A small image diffusion model, trained from scratch: 11.6 epochs.
Rows from block 3 of a small image diffusion model, named by matrix and row number. Rows with one number belong to one channel. Each number is 128 + 32 x the weight over its row's rms, rounded and kept within 0 to 255. All counts start at 0. Numbers have three digits each.
After each channel's rows are labels from the 100 images, of 14976 (inputs lightly noised), where the channel reaches its highest value: "patch colour" is the nearest of a few named colours to the mean colour under the peak. Only what is clearly more common there than usual is listed. The data: crops of objects in photos (Visual Genome).
# convs0: first 3x3 conv (model.enc.1.1.convs.0.weight, 128x128x3x3, each kernel summed), inputs 0-127
# convs1: second 3x3 conv (model.enc.1.1.convs.1.weight, 128x128x3x3, transposed, each kernel summed), outputs 0-127

convs0.122:105133143126191115157150130024135156103120112130088158164158149094071133120123070151133113169104128172192156137107167142159112157107077132099170114161126107105151132104179018123183154106096141120174109160115121164109126186130115156108180052130125147160104137115080109108102137099081126098168132118127098114132196148079121163122141145149114110178125146106167110121131050145171143134151
convs1.122:162088084111083120196178122139104142113124045133156168056133145096044110122086161132168147123120118146185100089152112123109100085125135206187129077121094100119157146172133133111123153139166169151099138098075190075147154185127117085078121081122148117112118142098101144112134087102179104110155150141089130110115102108059147092168098144126105097136169086129117136119148151130118172159093
patch colour: yellow

convs0.2:150121159122155133121123121114083128126120135156105108143152085118126178137142107123160175084121174131152167131140173110132099148177165145125062100078167165116128094133137148102142138161119193104086113078149129004112159125161127155114140129159134129145122040097122118132168129081132137126202120135142192112105143141140093164117106151121143096143138098128086149145114070154057249115103
convs1.2:104114161124075106171139105137134102170111115137142164134181164184150077109170126121138132101097124156159126092103171157107149076145104128177121109099133096110126129164189050111085117129130065165181156164128131141120155170091124124181155089163137138164137097219180117095045077159106120154095077106103095112135103154184127090114099084114128184106111110136131076084173116097111132148133
patch colour: pink

convs0.4:175230179153123100124094165139155139147122121118144133116120114164156155155109133117135192138109098162119118122166154152137104111124153115142104128051129187167145183109128131121182119186125112137118165115117176024106138115192159182090156097141099121134143099174109092072189117215111116112092101131159165190101118126110085148114110108121151164118153095114131090140128131109190167129145
convs1.4:117136115146090111142148141137110168160135163123208108131121195139130146125140143143161118156165128145148088133162072122150130096131103151171149084128126150076151131137141086114140170127169105117092073142143134144087102150141095135183091172108131125205085093156155118139042101109172089168134085133064109151142088160150109118182165163126059092117114143104082116154073086159028108111155
patch colour: yellow

convs0.1:142097119129194094122124064112127167122150167113101146114163142139135142123069146145099044105143188113163069128157083118096101121152090136109102098120105160094121145116136132093095138090160126160102116149208096162076100120117150106144143115168108154099096168130123099170221127169093127172241081132118128140117109120154097165169152114146180080136124103147105126144073139149096104094166
convs1.1:170146209145087086120138157083158143119141079120162168091135147119138130200116119096153101107106128162102157119102096159116127133128108079118135056121130038164105112127131086120113133132119091081118096126091158125123177114132140117092135170102129142074119102138098167107134109186100182123079092159156095172121185144113136057155196092120109174166130161081112122081190101156076142157165
patch colour: cyan

convs0.82:122148092151155092093119152171165134114111129181122109165173160100069103137098151101146081162113151187123102126113129137123119134098122149135118077087139090162112240103150163077154112103137210060119090121108083151099130181097106145160096055126148107168091121158119118155141147123145111159186102109117176145110130149165101115110203163124168105181124080107115150172139102104100138128187
convs1.82:089114133120168143159149134063126150171117168170119177094162115113192171145107112164172120105101110175130160183114093177139148128160097089164116148170167140159124098112147115165117124116102081196162157150105093074139140154149171145136090177116184145129119115155083178096215159077118174141059134147078095135153159122148135169128145146144088144145137180161116125124102127166192084165116
patch colour: orange

convs0.68:112079088062153143143163041162113175079145117141173145118116116161163138134093115106077056121140083100123109076112105123116115146156111114097130153131109132174068117137145128179113096120152115036153170157064087121162131161074130090180117121076091100132129099079140159161090108109127118110134160127115138099089143106185100112135130126106119140120136115100118157058118179198181109129079
convs1.68:115111156102133074077125192100128104127128144138139118141135087090117106155136102096127081096133118155121173158147133182136158042108105177157164174084116152148147116141094118119133143100077161148131121136202176056125098128160121141069152143184180130140096129129165130093085154169119099118119087122193099139122193100166160168131138149156150134124117138107141103142189121058042112120195
patch colour: cyan

convs0.115:148168113142141168131141132079112159142124129069103104134091102117197141110126115129154120173088164113102099084135073139141099085142215082107126137154139140155134139123106121164170131173106102100147134141128099118123139114137206127160139118172072133103132093088061081108247137101125105125206116060118119160160089123118173130101138117086120137140125132157116116110124181115118135140230
convs1.115:121112093109079123158118111158109078120140111130150131103113157143160138076141130122161099103121109130131137131108146135083153196122144150187105171097106141125110170193136077098124094107155031094118081164120130039116114126101118136154080129085126171152081127126135152160023092131147104137079104122154103064120120087058057130163116110124150169108102120157127121156165067089113118114164
patch colour: cyan; blue

convs0.110:114120148127200111127066130060156127101106182135070177115146118125140079111115142167164101100139151088124127171106114109109134051113118016139118109106208107100080151148150139119152090131097155096096103142158162148113131187121120171121113136062100111140104169119141137159164134115134129144090084141117173155146121124100142107124170126102159139126107129137179096060205104122079195133153
convs1.110:184108089112112162147099120170129122153151111130169109097117142133162172161136129095235192159077115167133133091189098123089143209160144210123173160175116060182138137147145135136124164179193128132136145135096166134116118095141148131111160084157169195113133101099106113193061122130108120118119148103164095121146151109140093155155166173173115119111136110140091132138126147086159139131151
patch colour: yellow

convs0.49:127173168127160105137133102115163122167141137178146152141140105159171135142106146139195185107155160155155130116107106128109108111154137091149090163124163104120128165169119180125067077143059079158117167077128151187117126155106170132125157100106126150190082127109142119073197122138122112113120094119135174149191107127191171107170164145154121117123110104137153157166071121215048150120075
convs1.49:136101157105117176129116108071140133159096151191107165148138135108113150120147132114079137113069097161101124115139079146125151165143121079148114126134091128169158182128114071098135129120111050150175053157170155088104128111145128135160108178142115083098149117184096149183118123133108196101053147179094057160100128139065131109091141169107147130144087111108147115176132059178174122091126
patch colour: cyan

convs0.41:140141120064125131171111161190134061085127131121136140090141144133133131133166101120067199126128102141156126128190149125138149089103151127118140153147150169145129080126130145113130053133134168104101126121171139122112159178159063183152165190168133074131098125089202139165108116148110095175109088126191149142138133113171100098137170163092164152091102120055171162146141180065102085141150
convs1.41:147131112137085134092151132135149122102132119171162113138115136120145122133180120161164125121118146141108106121085111137100137129137119138144093158133099103162173165147123140138113136153115123116210119149091078172145131070160091120173122111097087158108155155089053126150100106152096057051136164158071085159100124139105166188106135075223107098166098085178172153060105100148126212090130
patch colour: brown

convs0.84:110075098134188134146116124116135079098104202092118110121127115115162109151156127125135023126123126151113115105074093101118139136101096164126110050102125115128114149155109136102143139036168207153159162142143142163133151123119129151143114133154147122127138131161146155144137143052116133153138151115014145098113126103124080142112143116136137111136123157105100114117119166119088000127097
convs1.84:132166158100198105116140140122121083135143124114146146112136154131132134086040142134130057135170125105155138139069110144102098154115159139113109056094188089175180095085133145097159177097146111102059094125129150157118108169091114133108131108196089137120143133067104126157155066087125142152146141155051140116115165152131122142166130151077125126158107139107190129153080082166155079075084
patch colour: brown

convs0.89:132109122152092123118145064094115180089132115139151127135111108119097131113097096154129153152159111100102116124212104155168140121095112081093103236113131090121111116096118127098080106185102169150119133137126141113144128110090068128119142090193097120145074120127115146093101164247134130100122097117237108146120062073143154106146114076119111106126118108118116120106112084107151156124173
convs1.89:116179123150112141130134255100145123109143111129076158144102145144140115121114161099151132116111156148148134119047185119093124158127122153145113052107120150156147102113130151133153154022114085094128098098111111144120114160146143136107135086073079114099116131130130120145125100068131136137155111131036137121155211124126051116131130140156170127131138136108138053132086178118103111112078
patch colour: grey; pink

convs0.118:129160154164043140156132083149122110122151118116115140174181106176107089157127125121103125141164175092147120126177201183134132151113153172141073137118111096131106074179129145125144102176152128169134151086122120131089104125120113157122083165089113090078083082080170113152151108108124171094123118080181148098105151178128126083099135120109115110059117170061115158129097081059058168136131
convs1.118:160098053131123119140086136132123114106127132164078133146072153097163156125120101101142172135073140130103169151113115083076062155090097150119114155152142152148104181094118103143110143114144158128106146151075072147166157068111120133047077124126192120129067139116146096105061113137128111117117144110114106128144118060084137123174096092101187120084133045198109125102102140099173179140133
patch colour: pink

convs0.92:155177115133147115150130146152141109099090146124087154077125104133124168163114128073154152120121167070192135124097230107130161126083159061094088123035129082116130120162141185104059120096075138136119123098148145132130123132130087139090151123162121070132118102130129131119122174164125136165107133088094168065127154127178040107085132096143140098138120112135133120157137128185113199091101
convs1.92:121127102178157157106147145115113128091134145145178067116136131151201112120080171181150144104136091178094139124176118204125109173137086124126121120133141127143124162090170066141171136137195050155114130096153150132129083105092064126122119132095080188147110113138184151142103116074179038126091117172097129113148092196153149158153164127118107174161097144156139096121149105113097130089139
patch colour: green

convs0.53:126098131149109115136119155226129111073111120195165141100107097094076099121105129130156107122137104110165129074127072091094127129130107141110138142137114132112123142177146189071105130075118135104105088109100121154123112128092095161085084074146120073160104140132141087202114095173129137103122155108143110060096159080105144110164128094117143061123085108086130177119105186141085025130149
convs1.53:111087097068158127123173182160057104140143105144151118113131155179184154102133143066139116144144100163114118101155079084121123096126118132125191168130142100126158115076077177133173137046153113130167184140159071154114105102123130113129047090117160135097187110151110135139124142127121135134141070132135163130211141055114145133121145171173132080111106127111196128125103115178179117130111
patch colour: pink

convs0.93:168132083097174127097141109143130153103124134137118147104163105105113107121108211155160104097114076125150134091111098125100169139073122168151173127162116162102140165135115106084111088143096148078089095162080137111122143117161088123078133057135130100156100155073122117097031095132183103112165129121105133160115177136117104140169150115145139148133134140104153209140149184024177096122182
convs1.93:061129109157078119165134148134121113160177197133051072128140152144130166154169061102099127169132132215096137152136165157133085140133132096119128087159118105094143149176128164164165107115090134106102133129116087091135092159131093086138100185082147166142142116128127166137173111163105131144151124121081195163185124125154093118111181135085116076134134139191165070154150134140162176139187
patch colour: black

convs0.44:134094155120128180143127071131104166156149101132157165126163125111107140149149183124058130081120106109090101080187102147115181107105154123141135118207144118135124154120075141085138124120106133157109100182172154115072161160094135132163169120126093095117135147125130123087129114179195080118144113111192128107143174107181184125135133175128145135108161139083162170175054228103083100131123
convs1.44:102056119098104096149127173104096162095136148104153165141085111145150150169091140085162102146103067105125198194145111129148123133091105059114145122087111104092118113123122070167142134076162097129199136157133111170221166068085126130172147153102150188107140176143102086151118123105120141170101144150144124140157155043100133140137127083100159130151114141173110130146084076135130124113171
patch colour: pink

convs0.67:145121161143153115157099162154105081157080163095067141129095123083111125148076174150135126127078119144098132081104138123137125160087133118131084141157123139123124175080129102102132122121139139182126061114149121074134112143095094103136123126130150122118102152102089130114234087079118232146109123131139124119116145106105153136108098098108110107133113107164159177153179084219078140107233
convs1.67:120101105102223101217141113112109167146138141105077112138159095062086100104137167117100100105090132148156134148130139143126118088171110116158156136129151133084115206106116077144228099143083139139124157153086127026117176144142158123136136078146142153148162145147143128105089096067148094105171144148119125121137168093148168132089074106124086130141164073128131154135169101126163140153109
patch colour: red

convs0.66:115143141162126120141136141132116097075117156097138140134112113116103104160144099101154081145160131160109129104131146150145139155144060188078127144054107152192100213206114099077118126116130160194148148104179142094151166101180094113110116134085100161103138094119161140114174141083148097162169142187122200123146197188152102134144180097111107111109154130124067154141088114074104094098119
convs1.66:106143096167149155107139125119139153166170141146102105179183153130097087109160120123131081147077138180075121144078131120076138169127167109113134095153153110052139147079215172130098098126126103165148130161129138128108085221078135173191180143141166130183084129175151082150177186106116094127133150117118093149115139118148146159139172165079090122156093143122139094124072123147135111165095
patch colour: brown

convs0.127:140133165109046116086105085187144131147133113079118147131124147179182126163129125119168147108104145121124085114103144133128102119089104151164103154121121114144086000144092167157109104124174165131151161104166152160103089081078114169078137172133128137095072089080068122128171167112088143087104085118071158139125153119143171152126127109129108177129109139135111118096110080114127120127178
convs1.127:120161138182141134128127118056163149116117134169100119101140099093137221129147169161135149103127161112145142151167123134146107120145162104185109143162157181116086127089143111144125147173081091161092133098058087085095122114156155124110140099163196046111129166135155114147136123161129142097167124057162076116125155081123130075085096128140197120095133086141133151148219169152154153147163
patch colour: blue

convs0.78:132116128141131123135146107101080098100142124111133102128086106118143119131123124126098161133160143113099139141162174114116146141127134165110106167132119151108176127128126145106111087141182161133133119138169142103113136100034066093152133129088121140108106125132126143113000167097128076089102138117202122096105066125193136120134064092101086089127097097083154157124170142028082136114094
convs1.78:096132092153088115142084136188124135174147183136080093127191119166110138095114129088138100121101157116133168170119084115107135115095140121113111152127147095137124092167187146114088153145122175105123150089206100182149136192188033147132121175113114187143132123127096111093098155116141115172067099098099171155124162139118145098139160163088142088123115127179031110159112163121107132148177
patch colour: grey

convs0.83:167059139119125139140103121113080108120131135123168131104102152105089138122089119094145126123131142104137161118207103116139132121110150123113087234117118123108120168126138166164087067151115161091097139108209142112134113105046101119101081092080089114118111130105147111152137133166141159125146163062226108110079100102198135108118169104147147110128129098125139170128036162111134077111104
convs1.83:105064161119111127069109119146046121110148160107146094121099071134133122114139121086142106099089134172144106170203099098122099144159057085115131194118099095153111171107097093071127144126123095088131123106201097160144166150128110203138166141106170136133138121145120153083137175140105064131138128120194183120125181110192160117116103128095103071127072147169128115121150110139145166146169
patch colour: grey

convs0.91:103111231105103144149097167145195091115151125105088142092116144145106087120127127114099148144109091118073105117111102137173136126158105065107119118126115123169094192127136134131226092162128125199150076114138112185128094099091131102110105091127159137059175123158136073137146109125126227131167094136108100170116175091109181124083135105120147112124122136133127159109134106184133109137190
convs1.91:156124107068098135019148106154058110093125087120108170121118118069163113142073132136129100117146113168149152080146157126099125097109118158149149193105123135167132163090124128114030036082122097124186141093114147123124128148158169132163130099131153090140144100112104139176150122173144098121079135163156083116117085126145128156172118078075146152137125129114118085123076090138100178094091
patch colour: red

convs0.0:132118119113143144136129123106114116077125158146089111143154133115186120118071119123121161139149141050145113175087232122158109167176125089092133139099098132108140151134101187091142083129155123165108115123164160090126153146111136156107135150069093154121155129105143130051100140083170164139121107106167148122107028127109130118084079062121140155121132156165092046121104097111086213115109
convs1.0:093124148137130122168115088095140150210116160117164146141128135169077106157217154099043157112116204145117131123093163122115168125137154107182117108139147138089093105153168110126093168196072166142148126143171101167148100123142139051188203160136134138130097132183168128183110081094107111130148131103166163127171117164116128151152146140118119107093136081104082111152137133088132150152080
patch colour: grey

convs0.86:110154096152069114109105149098104081144142136060092087114108110147110153129101149125095102118098159096106094117172136120113101099158147099134066242105109081174076105122106189135062046160116127067118109174170152113133095109154106137087143118087141123133129132150135174158100197165129146124093134161184117135081102126140101104097109085085129118127113125135059085120172090119146111134090
convs1.86:123118127133121107116095133123135128123131183169191142149144137098150155079154139134156053153143122093131150081097155141132135089119118117065133046144162170146129155146146089098141110104147139086097140133142098088133168154153092128143079092075084152102163144080094108105128124127118152142109111130081127153119065134064183110198093166188121067116117103169034202107087143105129097087154
patch colour: grey

convs0.9:108119109135143144129136150052134096150101115082106068107172142128193093135099138117144065128222110101137072147096163102137130230114097065118171128104159108146157185125138112131164175117085110128110192136172175118145148168144089132128143156159143169102183099122158181143107124121166168166105129130102159104146167148178082146106131108122132127163157142123146100148145117052117139111186
convs1.9:098109072101115124075117078158159106128132173191111108094076141170080168135144132101078148123056143094088164088127083128117102076099137137124099160148151187142105104119159181100133105129119079156107106076136084090110130045122051089108144126075148101105110154125110120192125088126093131111113161108123145110114178132126116127100134142166118055157127078165101177158144178126150111170164
patch colour: yellow

convs0.21:095135135131198176127129156081134156134141108120174122097127123106114136096098083115116097133106081102116105105181113111181169086084182100150132090093108133121110207115135134118153095173229094101097076089193107148119148145118119091085111098100097166173142133160120108158212129107130124164155082148121147141079079121094133126115100079060128147150151108149117087078152150096128101130188
convs1.21:140117148138044117078129140157099162119144149167143197131120144174181159150102207132158163136142123191123143099098090130058084118107172130145122112173139152134141113138109163140093211132119141113121121115096093102136050090120142087141120179090147118172111128099097179105064140106125117069100156086103105139155089045079109142102181154108100138107103144127139104113110107072144086131121
patch colour: yellow; orange

convs0.58:118115131133255159138098162121133182085115103136116124094121127162149123126111104117131076150147080142134150131125117161152150096157163077122123177157111121138118198130167136160166151154127080045176170146126119100155155138133146132092159100084126128158102123142107128121135120180132164140143143088190167132141092119117121124138141110148152103133115124097084062117164118254194105144182
convs1.58:141140153143041088084111114108137141118124162161066121133141090104097138132152186118193117147094117169150127198134196123112143159127137086124110146146075099143098120141113161136098124145094175157052134104098157121170093106135162110085059098177149108116146156105084107099087164081104158131128118142126121057137149149089144117025149110127089118103116116118207130100118135112102103187126
patch colour: green; cyan

convs0.22:105186096163148120151097111094146122101141126123107134149127111130174088152138069095141109116095138149171121107120138141181123121131111109108112133026126159097110142122109181115133175122132134196062131103215112094164131100168118112125067167120104161143128043121155101166133100101099150142147127150120217135124065156089110108083143121113129130110115166112112093095208087084083176089128
convs1.22:135108148082093103145145081150124146126114085154181117121123177156098178116138139195119094126160131126118105082038181111115138078110133074128098114175161141101116079162130098178117146153095215135148149198094142126127131164149114111165163095205117126143128087153160097087067115163079139099099085076119101169166064110086123114168143121125129131115120082150103140096099087105109154146109
patch colour: orange

convs0.113:168136139173152116062129096129146194082137134107138170144126150150150143161122134130072123088143064094082133088112101119081107067120114115123139117144089143134094091116113122097148120162100094119202172185102164077104163086133131141158100085153111092119156127104154142112190109140139127066158116118127126119192103129088159140112183206223152155128111170146099119126153117113182116107202
convs1.113:139118123071140140177113145185093069189120121149114119120144157134125170061152078153125147171079151116102042110118113090144157114105174147147141107052101085133096115138144102150111144170108112111097064161150072028209078117119124133145105118143125150108135135134116175192118110169162123121120150119113132147170096143107147151154086081148131104107126103127120104150123097058162130094074
patch colour: blue; cyan

convs0.50:141111146157049115159142137127144166165165128167181158154171097124145109122159121100168158145193157134133110139143159097079163101142133145096112108149147096100131062128108130142104118126147124203141137069104130211072154181121152182162181085122142159160130127144203135019140122096128101108125122096108188119127130190106170143153128163110060107126136108106095142161110134106109091155126
convs1.50:103127081125153139118107120118165100161059128186086117133100106108113166179106136141080129118107139128132140085100147112151119210130149076144116145142148144136155115086127090146087113143039148108168082163149161156134117078101099133177074137142127121171131142143041078206156104137076200128078165111162086098137144087080081133128075131110160147127152080160091129155123151096155106104130
patch colour: black

convs0.25:146204131088099149164093164126149125147181119157161169133119158137106097085107170170176131116159075090125183176109178130157152130118134103128097151161200118109136136149195252121146138194121160147099142135127154113109138145134084160123146140136135159154185179123159153152151089163099119144126155148126078147147082120117059154169156181167140153132132150182132137130148182131145172142142
convs1.25:134134141138135060099147084164119132142119152072160159111141126170118152171138072195085158101081151171173079085123145126162096065118147152152140125109107164106119104160093046119081128151192155142194172100185121121136105182135172089137131156169083101105074118122115154157120155151183128158154121091109177131160095159159142092095151146169138130131148098098116081106149058145089105138105
patch colour: white

convs0.18:124131202102169141142152166125150100166157120084188117156096155131102147095083156091128115102105176131129116154087136128102180154236155048190140132116144128105110113102169117139162152168090155103122111104122101053140092165102166125099120076074135153097161109097188073103108108099121138177169117155142118104097122088133159129085130137152149146147125083142078089152079116118142112142197
convs1.18:130135149119143114133174107136180105075131106151103147128144138128142168164063098155155072158200135082099141091149094119120102113133144103085136117119122190159132143140097167088091114108147071101140132093148150109138120132143123189088082103184054120089116144091110158158218159154142148124086145122087128192117066175118160066147130140085144060174130148164097177107123169127132119081099
patch colour: red

convs0.30:135098122134226135107114160097138131117110127130128145134199132138147111161131116107115104145103168121151140156140158134169165210117144074142126091107141120131092241091161147140158145172171173123165137058141093077142107186130134102116165087072145086167082114141128106114118143101110142191128124083158142115159131120129094141134106154139187124131146152163067095149190051165127149133159
convs1.30:111081144116091118076097087112147125162126167127050106118102122148085144117111167082152113139099123166152115141155095129112150058166117066090119164127152018123125121111093155094098107113109075180129093140127153162139124116109144098147113104213152110125137109183092137139050136140122152136101144140106081147120131196178182094075162110140075102162121136116167140123116095170079138116080
patch colour: yellow

convs0.8:144110083099185119097149081133135182065112112145160110135135095104154125107098111196102075101150099148095083158167139085106135109135118120141137052106145123099104108102104108135113131113141203207136122142158162104097146126124142143127133082211129132166131173146075140128124141213152134105131105099216129144160068114040138170144107120145091167138127127104115103169100092142109082118096
convs1.8:106085115123073126145066114168072137125118150137168135134107133126085158094166092103137193157126063143109128107114070125126112119112106103052144108154128150138127154169157073105130088154121092075103123124103071107134134128120107108152092157030134147120175126107088116091132089137095108100116106126120108094127086045077178104187094168135092075130107113140043169092147106145129153120166
patch colour: grey

convs0.45:144157144126185067122114164181130146087137137143137146103144127143162131146124165111137213172107095223114127152147190082106114115125162085213163128077180087136167122110151107119182134153128120111095157133110172084105172095162156127089160087129137132118090139112122135078152120112114117102105095125106160152138190062127161105110216142113105150123123143097160083167132055132153161133133
convs1.45:121144090165047106136130109076184149171088134253118177092108171094096162128190121132078101174123166116105167112150093132183151109119125079154144120169127163169138165070103163107167123115126133130143096135136140179101192079131124130146105117147149092127098139154117157118139170132137169184091142106098090112080084151156105149133145110175140140157151121161156139188188142129112130099121
patch colour: black

convs0.73:144127155153085147072088100120148155106161106116079140133124145173054126117140149127148105102100159101146113127107159112170132100129113061147081121152120085102118190170118111106188136148054134132085080145095140161109171140094168156137090150085096148224131133132140085127141159099203122183153177133168162113124122114174164135149110105141156097145117115163146151150153107215072175140170
convs1.73:087112132117148169116119131146103153168128163127113192097188132133185103150101153085162168137103095222120130168145098173110146148151127140161120118136125114193147121122133100115080138124169096149221152159140114113169121206127158125212119096191093107102145095139104186161106145147111136126077105110121185138146094118136087168063175103081062114131114134169131131107116078132115142110120
patch colour: cyan

convs0.16:106126158142118099120144134066092135101110086133053120110159099142140158135129123068135107066096128142128141122096102084101120168171159168121122120038127092111125115143130135177126143117127109163095141103189143140138140098165174133125096115034151118177126146091118130103119156109131136083140099129079122062104255087184090112152141097136127122137168104144108079089144150160074128145101
convs1.16:128078117123123100168113114130126117160133104115137081119121179179117150137136156035071176124174108128137111110059116083068148134129158159126136160132091143081142154135163093112155103127126088135095123175108155126098196157130126111111156124000141133130155142151135123152123095146103134113160142124140105100160156034102161137188090157099107145135118134114125083167097129136148163176124
patch colour: pink

convs0.13:136221123175113123145105126096181155132110112156114163101128134143087111118101094123153162093156156150141116117130171120218105143164146086158123181092153144135155203099119145134123138181103102167135088120136127091139139179159128134138185136102136170177112155191157097129081123231134190178124093129154118194108086180121153172116120124137134145135132114121104130150084128081106202114131
convs1.13:147141116105151096078152100115133160130126132172083049125133069129123118199132092153119205107146090163156176097120151137188182077171101073148117165139103117116131079139130087152093146154113116134165145147094176171087137170138126144137170089117148162188147152149098163125065150148083135119066140152134093125188100163087144171154076118094114146146142144150135119081136111109178164193145
patch colour: yellow; orange

convs0.126:114121169154076096080145089102099136146145142138131156173182112094146153166144146161190130121135089178151147143118123150092116136115150172168124190200173117126114000117143132134098150124139105151086142136125158155116135108135147117079154095161113148139117107050138150072103146135148118099125115109148177137155143090110108124124173157131157161079123169133165143109166196094133138131136
convs1.126:183083120120108154142135120142131184150168137163074114104128145212114138125165122100175140173101153158122119101115125115102153123175165030172119134168153118125127092149155110154085182132115128128127113137071123063138110159073144118135103121163168095156162133192098170192099154190086140116144191112088114115166115111100125133078151108105112113182150089141158145143083136124177200157103
patch colour: white

convs0.124:100119166114160107104087171127152128096104135141093106112148150149142108128118122096083099096121151081094139148141137205116130038136130150154108083147135139110128137157144154168139121116130176181146076175181165111113104090168097105110084201135087070152092135106146097102110136097168140075106158135117134180156147087122145171137128127137160142141139168173078174131104152007112116159198
convs1.124:170152100174075163123120122154140122156133129103093111096085083149108166186130141120178142108139121169147144185175220118158155118089152127138143130162137126174129058089148103139172105152207098149091155108104135162169154117113122139072189075100186172121102108051074147158130146179102127131147156083194123081125156161129149075135177090142106113112104117140099127166123117136126151113125
patch colour: orange