config = dict(
    norm='groupnorm',
    activation='gelu',
    beta2=0.999,
    merge_dims=True,
    grad_clip=1.0,
    batch_size=64,
    epochs=11.6,
    lr_schedule='cosine',
    weight_decay=0.06,
    adamw_weight_decay_other_params=0.05,
)
Rows from block 8 of a small image diffusion model, named by matrix and row number. Each number is 500 + 50 x the weight over its row's rms, rounded and kept within 0 to 999. All counts start at 0. Numbers have three digits each.
After each channel's rows are labels from the 100 images, of 14976 (inputs lightly noised), where the channel reaches its highest value: "place" is the part of the image that holds the peak; "patch colour" is the nearest of a few named colours to the mean colour under the peak. Only what is clearly more common there than usual is listed. The data: crops of objects in photos (Visual Genome).
# convs0: first 3x3 conv (model.decb.0.0.convs.0.weight, 128x256x3x3, each kernel summed), inputs 128-255

convs0.117:503475491509658466511528520608478445390521514558504475585571496532529424544475455470482578450461426551409493456507564457514444590467490376457527554394540596531580531543458595420474535583467447523499386486546516564512545517553473517446542567587591551482507430298575456594356477590394551465454522644542441554401559410575518442417594543536495445463442420389327544521414579613476586433513
place: top left
patch colour: green

convs0.22:470561594478422494412592462551535482526452529398390525486477510435501446424493593544459424525477547532653449430547620532450389440475505486568524470438575567587570410523529642442394598536417477446536537529554438427572417489689506595501466480344446533523546484448553520485422521537550448454437459490519502493436500576510498446416471507453598467455527513588476471537423483639591470458469
place: bottom centre; bottom right
patch colour: black

convs0.84:525497712595662511510538524467434648536506495564483596480498487457472499526488554513615440501535505566569507538466509523480479595508447498557369468505545600439443406475537537494479547471469524561550511536502596597484427570540592404512451497655506408681507498531511524509423474488505624457528438470496463525449483456423581505448501486464468597543642464511562524551615451504613579564390
place: top left
patch colour: white

convs0.83:472486708544478544508592505450484583552533543562591470529579528479283519589565515452650493473447445469549551570547515467553458573490434443510460548400621562548435454476555467444353398550505553526509369493602614372442472632505516492538461494584495450690533442493513493538564392516508602489607409499493508543504499504570587472624502479490518461494506516482412524536405413385483599484555
place: top right
patch colour: white

convs0.96:611394539405538456316579519499472454491491514533565559535380470485383480473622513521523310374435568516441559492457519462448485521408451399530478532383465548587471485484486452455426441416477476565491500530611460496519602421448505441530443601634601448472479494549518460541503568453505489457639482407547437423495504429584516517427547507577508407512531498566552480537400472452578555403357
place: top left
patch colour: brown

convs0.33:540497527483319517366494577466503512550497596441684482499491473521490395513573478504523454498553513524516525506490512500488580366414602553537496476465463565577490529537434522389352500558557515521550415486562503470560592550487481604511574392461517479451632479594497461456602425396559403523357479483526556441461408615443411474501506482539428553466404507542541495579393517461408413544463
place: bottom left; bottom right
patch colour: black

convs0.56:536511444557478493383481558440593581502453443547527561515431467551543481482504597491537489524551531529590463533480480559502544491541596543524415562661468397516588370599401509499436465472541486535580497446481515562404583526495563516498433564382446440578620590495392504365449532527622563585466398465577485541515478579553563411549503465474528624474506404530596487482594584550556587512473
place: top left
patch colour: white

convs0.64:388446521570548461512476484438469559425477486523336587505660619466505676552522496329572474557459615424498470546477496504481527419586564385537493514460498469589387429495594530478497436448435512447541458491473503477458460501466467482455499339480474403526488492425494500402467477486444552488425485468503519479441597454502496541451521582517525554517494561491313480526419424476477581504509
place: top left
patch colour: white

convs0.69:510471401556554592544377567496548453481495435449585406432507441461634467526529458452512451525541555543481484405425567477517447525477487524541480574475547508553501414444402661585542505454518560558628465438554546450508462533615503483549580538524433371530469566450507569550434505549487573432592511397420491439541596435535529579585384583606471564487543428578524571552650451378497509514561
place: top left
patch colour: pink

convs0.79:600441628553603673449487491540365514520519522468410417463462423577524512476543456474521460588414547504550553395401482522507472405522500451506470444445586440489424412555546492486545486453424533470461494499519509480572635458530427403576608472578552503526577546498490448602428498558596484520456546465485607471505559379497496540566514430435594440590506549517486439526558479426388465491452
place: bottom right
patch colour: black

convs0.41:470539480425522480539611488466470515622467507352480473473507494450531468485512505511405448469390530489533545572463520563536461452463499527554558474437449406502511453527494497493522583529503632556521545452626446568481528521569465611479379516429557575476576538481550474500591502423542458452554519461643670527455447575582449581363401445553461601558469508485528482452519479391307458477305
place: bottom centre; bottom right
patch colour: brown

convs0.101:522421532535535562563457473462482449476528497517458516510540508553609496398513392468556515518477527590517523574503429556484500630358534475508495406552522570471495460539438571473465361432448501479473587496378466507539575529361522372420568373419629449690437492436539535469445471497614556605574539483447566508564512407525473538433411549497554496502594507543418482672489499497547489541479
place: top right
patch colour: black

convs0.28:503455667509470482622583487457521428498494510511515658496527479432528579496423475566529559529434520541454620456603560535468494483502515409575435553424536392422432544360649529502502474445591546637578472518570532488616475589517534500505635518495401523441493480431431468448553477535571563575526423462572513549586474444388457474472543552426494483564469551567583511453538532397539540433512
place: top left
patch colour: white

convs0.44:464477548570360535586461493506459459486504565465555488431427566469425551562509448515450556529544489537663417534584490605498581453465455478428503479503435428577394455522507503429424461549566462477502594618604516553471554448502478448481484585596563408567535475473537547406449466414643469463534457384627449494512519624406566383518459463500464507512347482536431600469580640552514540502521
place: bottom right; middle right
patch colour: grey

convs0.62:563322520478541518321435452484427563493445467436411529546482481401511463399468489452500483440490555490540535509477507459501496583372524445464504531472505419395407490531442557447331437524512443481524574447545462539479528368553469510527591606498542475491466525623482444492384541446439480491511490513655493426439582408656552486555563465541501560441469514576596489499549720614488521410547
place: top right
patch colour: grey

convs0.12:447479598439425526393527540422537511505423563511466572463520528525563410508452550560567359539547684616570609521448496449464404466402526516547543448391521519532491534585517534471441473417496465394495544600550608491447497596445458465566499429675511467571464569503510516436432489476478585478507492463337512457537450514469465584509531503485476611516546589482582462510521447556698455487421
place: top right
patch colour: cyan

convs0.65:437452531499617629391502471559532373588561573502497628528505551539463616530486523482495454483479566471466578473497453532443525334426522590414516500496491467512465439485643497574456520366514519438536558496411485491452601510529553583578518547554492537511414583458394401545405423515485505491550527405564407453605579458455500552462555558539542471641356609459503461406577591387528365540495
place: bottom right
patch colour: white

convs0.36:491351525385588518494507575481517459539529447519553491459585498496522496570483617501440417474485451666455473602407540506475546555504550558537499564429550568426533464497582529443411488440536502588579481413622597506507537500440467638402560377463579486598433467592517477510526485428485586545528577469364480427514663354501418490533458546566563556505609516534487501668456492420576339600431
place: top left
patch colour: black

convs0.47:491473716540521458441599557441424532553540497531516565440498517492426520513591471512590311483506492559613547526453548498504477579574473469561479534533505582549433478514601506411443453372435477388553458443622622535434451651404535640531599496584521419627560488535445421454473415406456593472499417495511558457474604458513539539530482517556521592482514523532619461579485519477586525479338
place: top left
patch colour: white; cyan

convs0.13:402436691511528392432589613503501542439603540585555542465506504486453553517507505566594412453490564512518514483571559554462526509539506534576547440466468602544482483497573566424319489424530591546583535596594562487525460518355598501423529532496591515483666487447457475503435538521464491475497424548578512424547448453529441597517601579474499544526600487546410480478530504534605382510513
place: top right; top left
patch colour: white; pink